From a checkpoint of a small audio captioner: encoder layers 12, 184686 training examples.
Rows from block 5 of the text decoder, named by matrix and row number. Rows with one number belong to one attention dimension. Each number is 128 + 32 x the weight over its row's rms, rounded and kept within 0 to 255. All counts start at 0. Numbers have three digits each. After the name is the row's rms in percent of the matrix's.
# v: attention value (decoder.blocks.5.attn.v.weight, 256x256), inputs 160-191
# proj: attention output (decoder.blocks.5.attn.proj.weight, 256x256, transposed), outputs 160-191
v.25 098:107151100120103132150177115131163156095144091089090156178151104074122152124104149115118112087108
proj.25 102:130142093168078160156171160120168114150155177129100118158125137130142093093139143121148147115156
v.26 089:063112141157150103094074096085099131120142180161123082129155149145166089076149140182107133185111
proj.26 093:105071177130140137128072078136131163169100108084143157077152091179112139144070084133105121127150
v.27 095:091094131121124105126112067202076151119149149150123092140143149147123105147109086117162133102175
proj.27 095:138154133171116117147111162152214158150128150102118207155143171096167104131070121134124138124115
v.28 095:132158109119098124157116160095114184139108134036120119094151147104095163154147090182056099208103
proj.28 102:078105153083105212157137185128117114141149151181124108111137084201132080114114118163169172090137
v.29 087:199095114045103165118158170135172101181113123111128191104091101077158120123138133118098108118116
proj.29 091:135098112157131101089130087110097091036127120205123062155060119120101106116122148158175126153177
v.30 084:096141140172143021090104089153095116130185131154148085111111075152072113114120149152088085138126
proj.30 091:160158089053182121137132207106190203164127110085108120125176171100178173134127117060107143126117
v.31 087:143154145037092140171140111169217117157085111127123163106129118134099148149128107081125160094129
proj.31 091:093077090186092083145171068155058138063155108132179060122097082115124146147149151129092104150124
v.32 101:184147078096158158187158105068225076126090158149131134162129061133167126182112134091134145084127
proj.32 101:128157094148105046111126116086069104146164110168164061140132088142115096151149092142106085124108
v.33 091:170146129071143191181184110107240094151075072099089149085093086130117160173105092108140167137105
proj.33 095:148100115150102105047167116145106120141152118133151094125115068185094105154145135137123133092089
v.34 095:135143141142146071096081109177040146108171136147117094116135121109077067093139144109130066106132
proj.34 099:133110076159187089165124183118144125102149103070101144110130178128153171153112099084132156114143
v.35 093:118117091086151178139130143090180123144103120124123152171115123122138117150090105097104161105118
proj.35 094:118153102166102130094137112144060149129164137146164079178107093135129158120208093168074117145146
v.36 088:093119124166093091100157131158122125120154114108171124098118159124042112114142129172072093144109
proj.36 085:134080176094134141196136171144190133104164157155089174123133120099144187083102150125142152204179
v.37 086:140134172095115092159127091117125117122138149166059070122175159157092070127110142169127149135094
proj.37 091:124145090143158107138104201119135107059100110115152168137082157104146155155148066106090089169134
v.38 085:140116118088145196126138175165176139146028092116167138123103131060122156158118124066101100145097
proj.38 092:128058119175088133075154147149124127152171120160115135151131085122119148123125163170164149114110
v.39 099:164117095131108181099141157159146164187071128066139144128095122116086202149131115148122157143147
proj.39 100:133076111130087144091129128161134114141129121150143116115123081125098121047120164106173133119132
v.40 111:105129110091130182163156148140222068168104193091105163163094118131139173182153102101121164086094
proj.40 104:105101167156085068055093127152046107137125142175158117129153071167116100110119110165138144150147
v.41 088:143078194113131118062109130141124172077135110111184117149097195107040119138146110140100079170164
proj.41 093:124118186164159167144117183190151162119117111156105159203148094089127154083111150142114201117077
v.42 097:135155143087149151115136102113166093141106072097153160117109095148100116128105147091101069102155
proj.42 096:164141084160131140137169203117109155153177128181151072154141131113163113080162151144137114119139
v.43 092:140183109134129180142172149132204110137160094117156163137133107130114181146145128126123102118112
proj.43 094:097071101111065154103116054129104126148130089160151069170153088190169071100139108134158189096150
v.44 083:111152120097109104140095143122129093094135212175103121169134131108141191097111136165172153112156
proj.44 084:071165142146164102076138125052091140114151102072172084164080148135117126141166062141078113143111
v.45 087:105145113076109178156144167136180141135103049075196170109114127123140192153103138119139133148173
proj.45 093:113087102135127135127132145131152131164166117170098073162096079093081142104145182128143160118105
v.46 092:165128059088156172155129136124169060157113137144133120152153086139180117123116105094156167079120
proj.46 087:116182141132125152114133123112077114124173158138173092094095092081129150117163142131034061147109
v.47 088:149164101096125176123130102093104111115172137163038106151140129117164132121109129120161162173128
proj.47 088:108135162139144122068143104117120122147168116085145116149125117166137097166092057126083124141142
v.48 086:105113129208186055083081115134105104092147154223193138173123199121148090083118151127100140082141
proj.48 091:131147089079138144158093145103088183100128143100149117094082182137137146172117123106180119167134
v.49 094:127089205172116064084101080145054156105137090163152131099159168109084094082111168171127116150155
proj.49 094:124105136110159146149142183149190115106134150141101180109140184057119143126068162149134186094148
v.50 091:109119167129156052106122099157076122127172141233091092140099167126096103102179145140089129126158
proj.50 090:108133154143152105165129084131130125095090130083112126143153187148167114183124106141156154164149
v.51 102:129113102081134155166166159152195085173112081095171149121154104103135148116092105078137148096169
proj.51 100:095132102159041163127145123162092148198134150194126114164131101137139082133104149160120116111111
v.52 087:148149116141119192194153126116161109153075148093071155146111117160158189173105136137136133128099
proj.52 088:113090138139079130093092029100088109166129119115144087159135060149146102089163102132135157113088
v.53 103:109148153121124038127096088119075154101140165166095095106139152138121106084141185136109132158121
proj.53 098:155124119149192119196166188084156124091094106055140163125125177095089150134101094133100098144131
v.54 118:104128077123179215166163158147207076162092160075127134133131125107154153186139102125144175063133
proj.54 110:094131186127092093054092095131091154152149112154143087121165072167091071097123108164126133116141
v.55 091:149128111080112212146161172136155173113101121060142114129140149109143182121113085124148124140062
proj.55 092:120067162119049145091116092157113108184119121184143089128149078127079090086095147126135149107105
v.56 076:115086082152072142083070137081065175114097066126179138155112120118082092069167156106126095142075
proj.56 082:139128131174126162157111237139163099120130112099111154136102106071135133094133182106063171099131
v.57 096:136128195141142081112083091117075156118121131209064100112097123201118078092125165132114122105163
proj.57 094:192130083126185062205143158105150145074109113101076167122097159080135178137167077087112106127145
v.58 083:134146107161131145118174132112183109119130101109165168128177113104183155138158154103124155190143
proj.58 084:133113136167065136126098088140125106170088153139133159108165122134156074141109166139118125129101
v.59 090:086149113132126066120086148115083106115124129175092131134122130137133168079149159107127138117109
proj.59 091:095112084113104099140144136112122122097157090097129109168146158105162152152186131076131184133101
v.60 096:125109175157081082105138081125045156106151111144122118101126206151096119103124142131100076163099
proj.60 098:118152134088170149204170150119202143101129120083119162126100150090174163134108124071109133133098
v.61 089:120104153143118106108132118093099138110080111169152115152119127172104107118165152157095128157124
proj.61 092:134131069108165135224138154132152121092128148121112175119084181079133163124184147088104141172117
v.62 106:127126065104135184142158124127177106137108162113140136160123085113136154157118109084143127062147
proj.62 101:119152136108092081035140097131056129105189132150148094131119081171109075129176098173082095139134
v.63 095:109085176133108084097085108135062162098092088151170077148129192143113092093159148178097061165144
proj.63 096:101104131116141183195125203194128145084112138133133170161142159087127142153067144100157141141147
v.64 113:109105196070135116091108088175120187130094140166233112141137119104097142126120092097095116155148
proj.64 112:065148108153148139195126078142146080163146077088107165130074134098164122123160135152159140131133
v.65 101:095075210140146107072101042102120176111158167117172109130192169125116096155117113086092138135189
proj.65 100:099148143155160127146151104183131124149157076061096125125148162112185136119154142110199120118148
v.66 102:083107167188134134105084080116107189079142144120166115135172129158145161129075136137086072148178
proj.66 108:112119124153142137145172084104172128156167131062101102117137189100184077124152107126180144132132
v.67 107:151144134151125167149152175099147129157110163163094111137095145128144052130156169153177149108089
proj.67 103:176174118116105122135102147098147111131112182164190191147136133127075151159111129118089110150094
v.68 091:098131100125123126163097149069141131112162106099074141082129136111147156079098101165160139197120
proj.68 098:080075142146087131123168129122095182082126172135090149130125083169148118127114118195173111102120
v.69 103:102083116192192096054134080086126152095196134133179122107224159135131155151115103165112114207157
proj.69 096:055112159107115118124154128141083113163180055086078111090133133161191111120143117156192126101132
v.70 092:136076130167112158126123146116098115109111166152091160113117151150138097136186158107131133153173
proj.70 098:170151131091122162162114092107177065083144105098135084070147173115139112108152123038135120132108
v.71 095:117174167139111086073143136126131099113105082136183147146129109164091121165107117093072103107164
proj.71 097:198155076085164108146107040166127110160098098119158085123088143095128079123141156141104137133124
v.72 122:170142139022101126146091123153138149152083120109150145107100119094067164167138095116120145160107
proj.72 124:072049146142178102156139125166128069098105100134102158165088065112097101079131095134104152069131
v.73 115:119130075120156163173116168067140109156144129178058136124099137124169119128125130199209178108123
proj.73 111:113093158106109165104127174067099127113134109155118152083191097181102199177147098142133082110112
v.74 092:096143206070090116057127097186077157122119123132135106166133124157100099144110116093088104115178
proj.74 096:144170095116182098180100113163173104169148151107136120181095167082113116140121143113118149169133
v.75 101:083153192050166164161105117119152165138089105179101112144116117119095078116125131095163120076102
proj.75 104:103174130180111081145143174120109167164154151138140170163111156098089121197080133142117171145129
v.76 101:124090049163118128157141141093123101154178101152057135113126128152152102124161160150202138102130
proj.76 095:142108171131103159094089157082139168162096131127167125099146121155090162175091140108132055152130
v.77 090:090130102166139130145138169069126156124155157161097115161176128138174128108153113165176147183154
proj.77 090:085094145142088127138145157127130154134131112137080155083144103183133135156131092139156086058112
v.78 089:068098113133174135141105078093164135115146172164163129081180146134211118137106066166198140181125
proj.78 091:055105152104120136125149146132112125117144123141070130125159113220159134170081106167159134094124
v.79 093:126057106167102099058092113136103149125223139165197136154190153110124124120167110148118110175151
proj.79 091:127100109119148145136139112114142166209132018066132142084146105158174159107176089100157135100118
v.80 087:120127191073187144077093089158137192123110168164117151140134148116097139150145106127112082125157
proj.80 089:053173127137142089119156155159112053177183098104070168209098169132097062190134154111151150095148
v.81 102:159152089118121115178129186104129079171145147138055126125081160117170186119159149178165170111092
proj.81 101:148079137115089135072147168067098152140158159134127170090156081150097135131117122134092086146145
v.82 119:097106137110166101078109085158130167097124117063173132137170119142097154130078088105069122152144
proj.82 111:040124118153161133130121116178105139169162085064079146111120109118134118090146150167190131079110
v.83 112:073114194111127114086110090143119157090111115085185124140139113146082167164114108102021105118162
proj.83 110:086129107162151137162110099192129093150156143076077148111110145076125086064156131179128148124121
v.84 129:098200090081157145183132151092182151117106106139136155135118092100145133124102060105133150108092
proj.84 130:076103141137123080116126159147033102161143111127132108158118111151085095159097123180130117103104
v.85 100:128100066199087094165158198108143065163130169121092131120123165146155157102158175171173122106046
proj.85 097:151122174075128123062106170087148105109090155186153134117148094163102142127105161137083091110128
v.86 103:063162175081140124094108093138168111113069095153096158173146091134081075151108140101117110072137
proj.86 108:109156101165100115143098126144140100123139203112096101170106209118104092201074132165107151147144
v.87 117:124145149209137121130132108106081122126176169197085118160125093170148085103138176127158114079148
proj.87 116:182193083107093129109091138060184112134108156126169096087167128090107178186117092076145111163144
v.88 101:110144175172168137111113085079133167149160147217148098156190124156165074121128144103132132157146
proj.88 110:116149143167106103141149160080110118147140121099129150118163161153150125195096130086155132134107
v.89 111:096106165141154083082108095129089149100139089111183120119182129123115129150129120104089100163161
proj.89 110:093179135162133143166130085151147126133158128037086119113147140110196071108121120140163120122117
v.90 115:074121176107163099085091086157152149092149115092238143115158118107139158158071095127075079153150
proj.90 103:074130125185136098165129105174089091191126143085077090114091170164148076144152107148169140121115
v.91 105:125196114138102139121187119132130081121052066119089143112087103113116096141111148100120153055098
proj.91 106:198194113149124103079098098113144138140133163168188098109124127088098132103105150133079127171127
v.92 110:151158162069134130105131087193131088120083084098140139153121087149123136139114110078113135076122
proj.92 107:160171097154180096161095125153144067135085129120166107163062134067083110098117149115102145127122
v.93 117:114088230128141113039106065186135143067129115119214130158173129134102133119111102103087081169163
proj.93 108:093131086130163125186104099188125102152131106077071121128103179100161086107135129130142140116158
v.94 097:115145119171102140134169159150093067120089084071132148102047084111100150087146129147089138080115
proj.94 097:180176126103105122086079120116178157142116131182177122140112135103074134046170141081088162122124
v.95 107:149133131115089134089149108141101105090073060058132130085102132109068134141145137094103124077126
proj.95 106:165135144152150119143112141180176109102132134154125146172078143063089097102140129115057156118109
v.96 112:092160102122117161191158102147167107104094111091116147149131102097132159188091114118147121125177
proj.96 111:139117087175132161080145166128123177138124137192122142120144115174145082083157140088088134130114
v.97 114:125114096128124148170155097117144108117124181064167144152108117147148120161104146135132098107178
proj.97 111:209155088104196154121178172107128093097121102153113118049121083128135161079172118072105110104164
v.98 117:117073141194154081103141107108080115102193130092158107104206149115143079120142135183116088167155
proj.98 115:160142145090156132137106117121111123179080104115097103096142156123121128138112133095119123111111
v.99 106:092141105185083142151121174103119134129140164192047089159109098150129099108120173115154111127128
proj.99 104:156133154138141143100118073153141147088166154061125147108177096133162165153056094126124128200117
v.100 107:135208089119104151177106129113172126141110107097054132123093103090083153140095127124138172048143
proj.100 107:150120129166115134031173124085087160105122166130170124163143108164138118116163134154101175154112
v.101 114:126150118077111167163127081136149142103075147093124163138125135095104169171086061116116143108131
proj.101 112:105080092174090168122144173100119152133097140185142164103151132161136096110160163164109176115136
v.102 114:139150160107148128103143122161104131139081105088160178114135147041152170124125105133081117149131
proj.102 106:042096138134051144149134155134103080130113130182141113136111142176112062124149174150084151089114
v.103 116:128123157134146133099118072170122133107130136092192124093162185080107091156125058139124104164155
proj.103 112:110072122087133117141101183117157093178108110152126111066103176109081060130136154115098136096105
v.104 098:095134157105104078102100145105071146121118105156127104119090141143132117076162175126143138139103
proj.104 096:120188169134144083160071116180153088134115122056133105169104103126131121142093102124136115128154
v.105 084:101136117145118136135125093178140128101133076086090160148114161098147161173098135132171127161159
proj.105 093:121103156112107140099151144081114201168146171151088133113150151168173066140131102174156168135129
v.106 093:128178122085131165167133129079168168158073132172118185145092085154110170106122191074121114132123
proj.106 095:111154109208126107138115076134107090102177144070185172155085132112174177144116139094118124165132
v.107 083:171098142096138153098115153127118172095124143160168121138103082163076063097152158092122135177119
proj.107 084:106176114126176069173140108147138086107130069079121186153078141050107170163126156101134101138136
v.108 097:140165083077102158185136126114163104140077154069098202171111122049165127145103119126108132096143
proj.108 094:099115130150137137129159160107104141118132143195126148121151080192111088111194120157081158101105
v.109 092:104130184142153086046112115211072177084134069165158108112150165132043127092160162120130095139141
proj.109 094:124102122108114096171140192143150131156120133070102111117085202122135060124159147162126193125135
v.110 127:148092136197098072092112127095053139139192126145120095100135168148143109089157162130168103161097
proj.110 121:189177131095156117121122092121129160165090086087115114124149178136137116157078123089155119101143
v.111 097:122089141140157125112102081195115145090118116086177121141131145102082152129137070130115121144169
proj.111 099:141102103130115132138163201117146151136124148130063127135131160115125077143181134122154111119146
v.112 103:104128117092124141140130088133145142125077123081098148124119150058144161154108098142091169095127
proj.112 102:149102137148079120126161132084113159131088144148113093151152128144133056110173133173111176101124
v.113 127:153098157173166078045157115113099116110140069085171128098164180119146125118149147136119113154121
proj.113 125:125146112090104130163072140142140122138089100186076099134132182120136130111114110121160156075116
v.114 100:184144129133075116133124154104169105190129163170092122140109122146147118060117192102114153102112
proj.114 098:127156117164142116116145128153098134095171139079157125170094047106104182120133107158138099137138
v.115 089:106140089148082124169154081140121125103130157109097154153161153096143156122091101136172133092131
proj.115 091:239094128159135187096203117062144224162091160131078164075214104180188095141169153102155118102109
v.116 104:110167124141100136164112152140158127151122139179034145105125106159151105086135173110151137105139
proj.116 105:120209143166090144085130065148126164056185140097138133152142147167115157147101120144143140172113
v.117 108:133089184169146085072102142140072154124189112145178089070120176132131111116175161126117102164133
proj.117 107:090132158081167087145096182157136095159106117105081112168087148090098142151137142114173118115145
v.118 104:102160128096142180146148082141156117082089092121098187138145127127124141176085093135111146119161
proj.118 107:146074124134109138126168131110124157139128160154105132138128165129139110060173151134125156130113
v.119 136:139075188124159126076105102149127142128151131114205127098153163116114114142133086135085098168150
proj.119 124:110089141097156105156116156131125069161096063160125154123088147089088111083164144127105156063150
v.120 133:152077168209139058053147133121073122121166078139190099075179200105134110130170121171133124139118
proj.120 129:137110162071124116149102173146126078161101093171101104143134155117114116153101138146144117116145
v.121 110:136155098147087141177103118108156120139127157156040105174101070140145099110120149100174170087100
proj.121 103:197165112154133165136139063132117144074133131115135148138186090110163191142104090112139080173129
v.122 120:156082178200163096081120087142096137115145138095199099101198146142147121126111148159115095149129
proj.122 117:157089131043147112134138138130131125165093100137047103072154164100138126122148141067148130075140
v.123 123:099113161103127168111138079176156163105121106111150182176148145082111150181119082113111140106139
proj.123 109:099111114175109145090170163114117127126117162173129162111132147170106073118208150158073176149104
v.124 110:143125121180120118108151181044113115150203139150111088128091145194168084088140167119139122108107
proj.124 103:137157158144144148137068085121160157132151127079138157142115140104129215146095094105169115133128
v.125 095:088142167120092141127110146115143116151148146176066136102057119159094076101126157124151119101124
proj.125 095:125164154143185042125129077163170071088160115095160175142105136099118181142128098115124065124102
v.126 111:125090161107130112110139103141094160085168116082202108116177189143098083130125134129107067175134
proj.126 109:150100137085166118170141183130151133174067115142077145096101202154119100100135122110084101100129
v.127 116:115144099181126111170147137048123106099198136082075104175120130184144111153096140124132125098137
proj.127 116:240137162092121199083126089102100215124117133129092147085183098173210141118096071124126080145112
v.128 117:078108158123201080146062103110116154110181121128155081100179160107154101153096090146100088187130
proj.128 110:102143166161117089094127142160121173180190136109098131101153150124161094177150173160130122116112
v.129 115:191120148023121150170141137172150107166102166181179164176132131115112101091132112097098150100160
proj.129 113:081126104106166101173111104138124033090088037144148128158071116102050120101114097123137116116106
v.130 103:098106130108119072160092185096105112138170115083171095093150181120127094179133080172119103175074
proj.130 099:089108129126150127121111160144115159164160092183106150116104101118144110092137124120112178112096
v.131 106:144153092139075120145096205095117113131109065077090137087072131131102147166112177150099130137069
proj.131 102:149124160133106181085141167116138180137121151174123160149176096102130131097148142141050163147160
v.132 104:075177155076154118126125096126131162094094083161115129152094092104142139162094134123147120117114
proj.132 103:126120140206045088125122123109122161174170169145136185140118187116119070174130149181086098109127
v.133 097:076139157075099146128135076132161124060119079127105152149121121154098137144115105085175121105146
proj.133 096:122185110157112067138158120142139103112151215103152121164131163150134081111101157187132097128136
v.134 103:139180126072126166160122160106131150146078075093094120103082111115104141135110150120125119124088
proj.134 101:140156102128087131124112174156101203171144177162131182152148174053089097118144128157083150153130
v.135 097:060101171127138131099059046148132138090148099105131121095186108138150109147086128118144110150129
proj.135 101:131150103180110105126119132125121137154141171093115171105139161134194086172156146172142145120119
v.136 097:094098166122134093127092162172129161115153143061182074103128192167112066157146113133116107135130
proj.136 102:129147179154133129111129117169160142207179099124102151206113147114190099079169111130138138073161
v.137 097:154096093152139089102092149154125132183164127117115125087119183131176150085143119173118130210121
proj.137 093:104078171136155136077125155133127116135078057188133152122141100117127139133107077103130174099116
v.138 115:098142177091140130136130048151127149078166120163091112172132101135117120120089135094159139112139
proj.138 119:126150134155095092153149110129142209140205175083153188168166136093140093175126140162122104141127
v.139 096:092102139121149108140089144125162125122146112086151070048155152115174145163101089166122106172000
proj.139 096:107114174147143106119137168123094205174113091175114136117119152109149100122168096172093164147122
v.140 112:138139184043141163152105102139153184126116135155161105147130154093127091134180117114171147165092
proj.140 116:072081151176206086127195122136120112141200112097128128200068125141111109152144121142133157104138
v.141 100:162138115154099116158161195110137127196135115091104106109097160122161119136148110164128134126079
proj.141 105:174095128109126147097118164147115149143080034184093156137185101116095155127140110089091182127105
v.142 110:190116056080080144163150196105147075187066094071164157138083142124115141137150146139116136131101
proj.142 118:137101078053121168164099133138117092080081063161140083130087084121080129101102109109129140145160
v.143 104:107076167179146114114096108144086115107196157123132128127171147115160087128123092141120129110170
proj.143 100:090116118103155158165118123099140116107118093089095080110097104199141146120134114075185144122114
v.144 107:102070160165150161066148068156114161092158158161166106157199142164158105149123105107107084178175
proj.144 105:088149111141170117155132094144107089097146129087112096106084134158178101113138134117181095139075
v.145 102:200117061176063140135156171128096099185102123144104146146111160113108129107152160119129154104155
proj.145 105:128090096069143163133138142122129095070083093114118123140142076135134161084109111128138137125106
v.146 109:098094090187113109132131169085116124128202121084148178072146149113168139125139121152135081191116
proj.146 108:110100163116145199076140133104099133123105070154134103081138097182172145105115116185124177097165
v.147 113:110085127151182109099069118116141124119168159112151117114185159114196077148136097143096134204147
proj.147 106:101092159149138132128141162101086105134119089158130129109143118178165148128156120102188127079121
v.148 092:111126158028169145088125040173129148118051138149157155176124134131113074136175106069148161108147
proj.148 092:131167126140169063157168103116163075113147183109133177144075151127086065158149153142131081109103
v.149 093:124179130107136113155147150142109131142078094143120124161083098143114124113123139115160191094100
proj.149 086:155124119126094123085136140100135157155161171105157145130138153088071095125125139174067118164105
v.150 084:110126190085145172129143083162117117051076107126118146161115084147112133150143147089133150070168
proj.150 083:102182112143152077130157126111116126095144191108101145145128192127108101099161165143133056127112
v.151 093:120080112181150118105110114116124114152173174162124119121185124165172100089149139154126150084165
proj.151 090:128137123109164124134108098144129147105114067079080124079175095180144192130099150083197127144137
v.152 117:087119159134172077088091090135112180123182150170168127116190099128152109130125055087123085187147
proj.152 112:035113149142139065114144111123091105151155104114134112089121159159151129171135155170150129102105
v.153 103:174133079147082122130160176124133072170081128060091143098083082156104183126165146143103154100109
proj.153 103:194135108111130166122111112105145119086097105149142133137171106101103150072147110130056147156149
v.154 101:134165169138177160104111070167126162102101102152172167137161111103113117138073060042179080130149
proj.154 102:073168123120113055136133105119095093127117168113120104137060145149156044134161135196152101139117
v.155 115:071128146183146129146127123124137132135194093090131108074113093124142129165090108169106094144089
proj.155 110:105128170121125142099123137129107221174168154146117152094181133138166119149167160159110156111144
v.156 102:197141096066110159168131191124133128144105098034125133100056198142094142138129154169096125137075
proj.156 112:160128186113117159129084164149148126183090059203115136175119097086143147088147111127103159139138
v.157 096:123191159151119130127143083152128155113088099121104145180104078156117143134128178080145142033154
proj.157 099:193156086122057161125136115119167133089149185097149136139164140094101096144100118139087092150158
v.158 107:118115136099155072120032143112104141146194117082108097051122161116162129141118105150129098185043
proj.158 107:136098177167146124095146164113100190166166098184106116125169139130113130150118147164129201078128
v.159 097:160204065100101145180131173126152131146059103079110139110039112098133154113101149148093128114086
proj.159 096:181157109172111142142124116113138143147082150153183120123164142109127109083113179185038133161141
v.160 119:118149115141123146155162135151150119135125056101098141112116125076092169156104151148156095116119
proj.160 118:168159126137138113137145133151172147106077067111122052055150142132173058094202100107139143105141
v.161 113:095131130118126140126140120158084121046115102137120104160138096133093101160101121112129103102141
proj.161 114:111135110100150090167168143081182094130076060039175137071139139098128104064178114095146129097115
v.162 116:089117082197150153178166082120138111097140153102082112143143093166145141169081162139153140121104
proj.162 120:194128172115111145067096119169114156129103112029130074073175112138160129082142099119145103176125
v.163 107:126098132153101136130088177102128144172180140072091049099129167168151130098122141169132143126119
proj.163 110:160125155147171205127137163166102144114149167165115152170177132159138120119030139141159106154142
v.164 117:108156126124156162162087125127147159111108108087109098074142131075136132195124119190147096145090
proj.164 111:133085135126130131146161118110134114139113068159138084067150137096176075090152098141186119142089
v.165 122:123113147103134128116125143101104132169165176157174103138162134147166085082135120137094144150139
proj.165 120:094159137126109166125149137112085120092177166162108203192106110136083173169078119124105078111130
v.166 112:104091163107179101093127073192101086095132087162194162125126097120094116117112108096134065148120
proj.166 108:086118080106115095132160164082180085156113095091141171069085133080131131111182125097098130081158
v.167 103:093160153087117142135114161144159140180135166135112073148048152123111121116129128131140135137150
proj.167 107:121164159143147132100119125122106120140161192161137159212095172105125108209107151122142157148151
v.168 111:160182105102135134139152142163125148104092120096142163118090093050093101199137100125138113092098
proj.168 108:116101125102138107147116088159158118178090074134164065050120122135128073070220127128095152126128
v.169 107:107114174130107067081071161164057154129120095134155129135139130173070137082142132108093100109147
proj.169 107:139162109119135177170162185075160180161150166103090179163073214085160133166056122117145132066178
v.170 096:106115179114150077102144093152109145092079086143162111125104096135037125103169148094085081168138
proj.170 095:135135110091151107171154178077198088137100073119133165118097163082147162120127109114108097054089
v.171 107:143122171045116151103098071165091115125035048134157133107133146105065121110131124080101086169120
proj.171 110:103116070119137115194155148074184090138123100144087155135063172085117111105149165108151153073142
v.172 105:144102141064124115178106131131159114175151132164077100128093169151107131120151139091126167100150
proj.172 106:131176167152137094150076158120094143139202183099109188193099125119105118191086126119124142166127
v.173 109:133115105082080168152121174094168119169120158100133088123109192128155140133163130165125119197134
proj.173 108:181149162172131140122091120137071138110166166230103154181142089131139146208095133196111121180132
v.174 103:127149093150152136127148182102136129148188084060067107080107147075150156168133115191121130157118
proj.174 099:163039175143106145104141096115084144114088110155136086087144127132165078051134110158164148145125
v.175 105:124104113156134088058109129158108143101137128099214138133116136113099110089121151127124078171113
proj.175 110:110092100069179156142143185129166130102083097140132176095118157141123155093136095122140103072119
v.176 101:123150063137160101115147133157132129113096100108105131109117164096131175215113120087168144094085
proj.176 102:123071098125131081152099108137141111174074080144132050016148133130162078079146141106139133118106
v.177 113:133144103158129130116175131105146076129168202126129155143127097096166147114110091158140085142089
proj.177 123:097077094084117157099132117098079063076110067117160085054150054171147178089164118065111111159129
v.178 107:106173085068161201161174096125155126126153161155078106167146122137157134121129139118145169087148
proj.178 106:143143142123146052116083124146105101097132097062178058066125055137090091125162142121118108182151
v.179 112:096108129192150080095093135084097134162143149096139109110149167150175133080125120175115124179129
proj.179 116:125156123139137222125162117140122175119141196167100170125153135133149146156038088181146104152158
v.180 102:079109129186117126133111170104083159144197112094106092085089143128163153180163132227095107104113
proj.180 105:176125147155134197114136118138138184168147165182097102129180171147166098115064121161162100147131
v.181 093:156118111050124171155110138161147137171049115155126103159129130125116143096124102099148129118111
proj.181 094:121176110136108070121078117134089102160166153119133170218125104122089157184106166147145150121137
v.182 107:147119124064117154148118124154145094169066139136125140117101122161118103099143113102126149116142
proj.182 111:093165093164129089147138131133124095123167175140136188236065166093085160155106161129102151102133
v.183 114:105097122146107100140089165123111186133150098084135099077150155095166147157114118180128138163099
proj.183 112:086077138141169208172139127111099115123144079185098123124150161122169118133114115168157137130112
v.184 124:108091162065132127124116117099133098144123217114153146139145123109165081086123113124128122156114
proj.184 121:081120135110109144136136156141056065071137079147135163140104074167111156133153140100135104101121
v.185 117:116137121129150122116135107168106143101081086073127130113141120095093162165123132161120079144107
proj.185 113:091089123071107135144139115103169117144090066157119083062175124130138065031168114140135123104128
v.186 108:136172077126160202194180114133175105164094171105104138124125085091163122174104098165163161135113
proj.186 108:144099150131105074065103080163103111102125081114139083067143027149094110120136085139157114177101
v.187 112:139171071126078162204144160064144126139107133119060149144116146116178167164127170119170187130110
proj.187 113:206143176176114111098092071149117199132165176155142104128160105151138130171133124144152126220130
v.188 113:144122122159110117176104162105146130192145171130154078119097125151181124123150139145123118154123
proj.188 112:130137144174147158103103116166054176125185172176123143166141095141101169167088147189117110166116
v.189 122:144113161088199119122121111120153069120138205138178119145127137132144096094129114074119086133163
proj.189 114:040128097137093110112099117107064099115157166154146176180085085119097178162126129128101097133111
v.190 108:130123151126087080109065196136103130134149104086165089084129191155071139130119144159089152185137
proj.190 111:110134140164131201179103170108133156167132174195129206212107229122128114194079109157121133120141
v.191 104:151143135080154135185135123148174112123052139080153153092119122086108132133126084127130127159079
proj.191 108:072105126134124125129148129120112084120096030210143116079072145122117111079130149127129137080123
v.192 090:141111078210147089142132112179143058111121132115126153166113092158098118116154135118125156174103
proj.192 096:117144083100115127118178187130197075160082124117148159107131183101168110121155109093153121100151
v.193 089:160089105156102111102097180088128141153117116184101165141121082177185089104178130101158149165125
proj.193 097:073175131152075112168185185092131106090148153100138092146067099086112180119159133166140154073124
v.194 089:138145132137084075089095080175077093102075122151143138139137125145119134087129159093108106145134
proj.194 094:095182039132147091121170179081201118171139179165176120174124144100153119160151091117138108051130
v.195 090:132172143100174173165170133125143116100131103060109132145053124130139154184087050117154131057137
proj.195 094:106101178122114134142060098131138097159074114160110137098088142135120125087085201110101131169143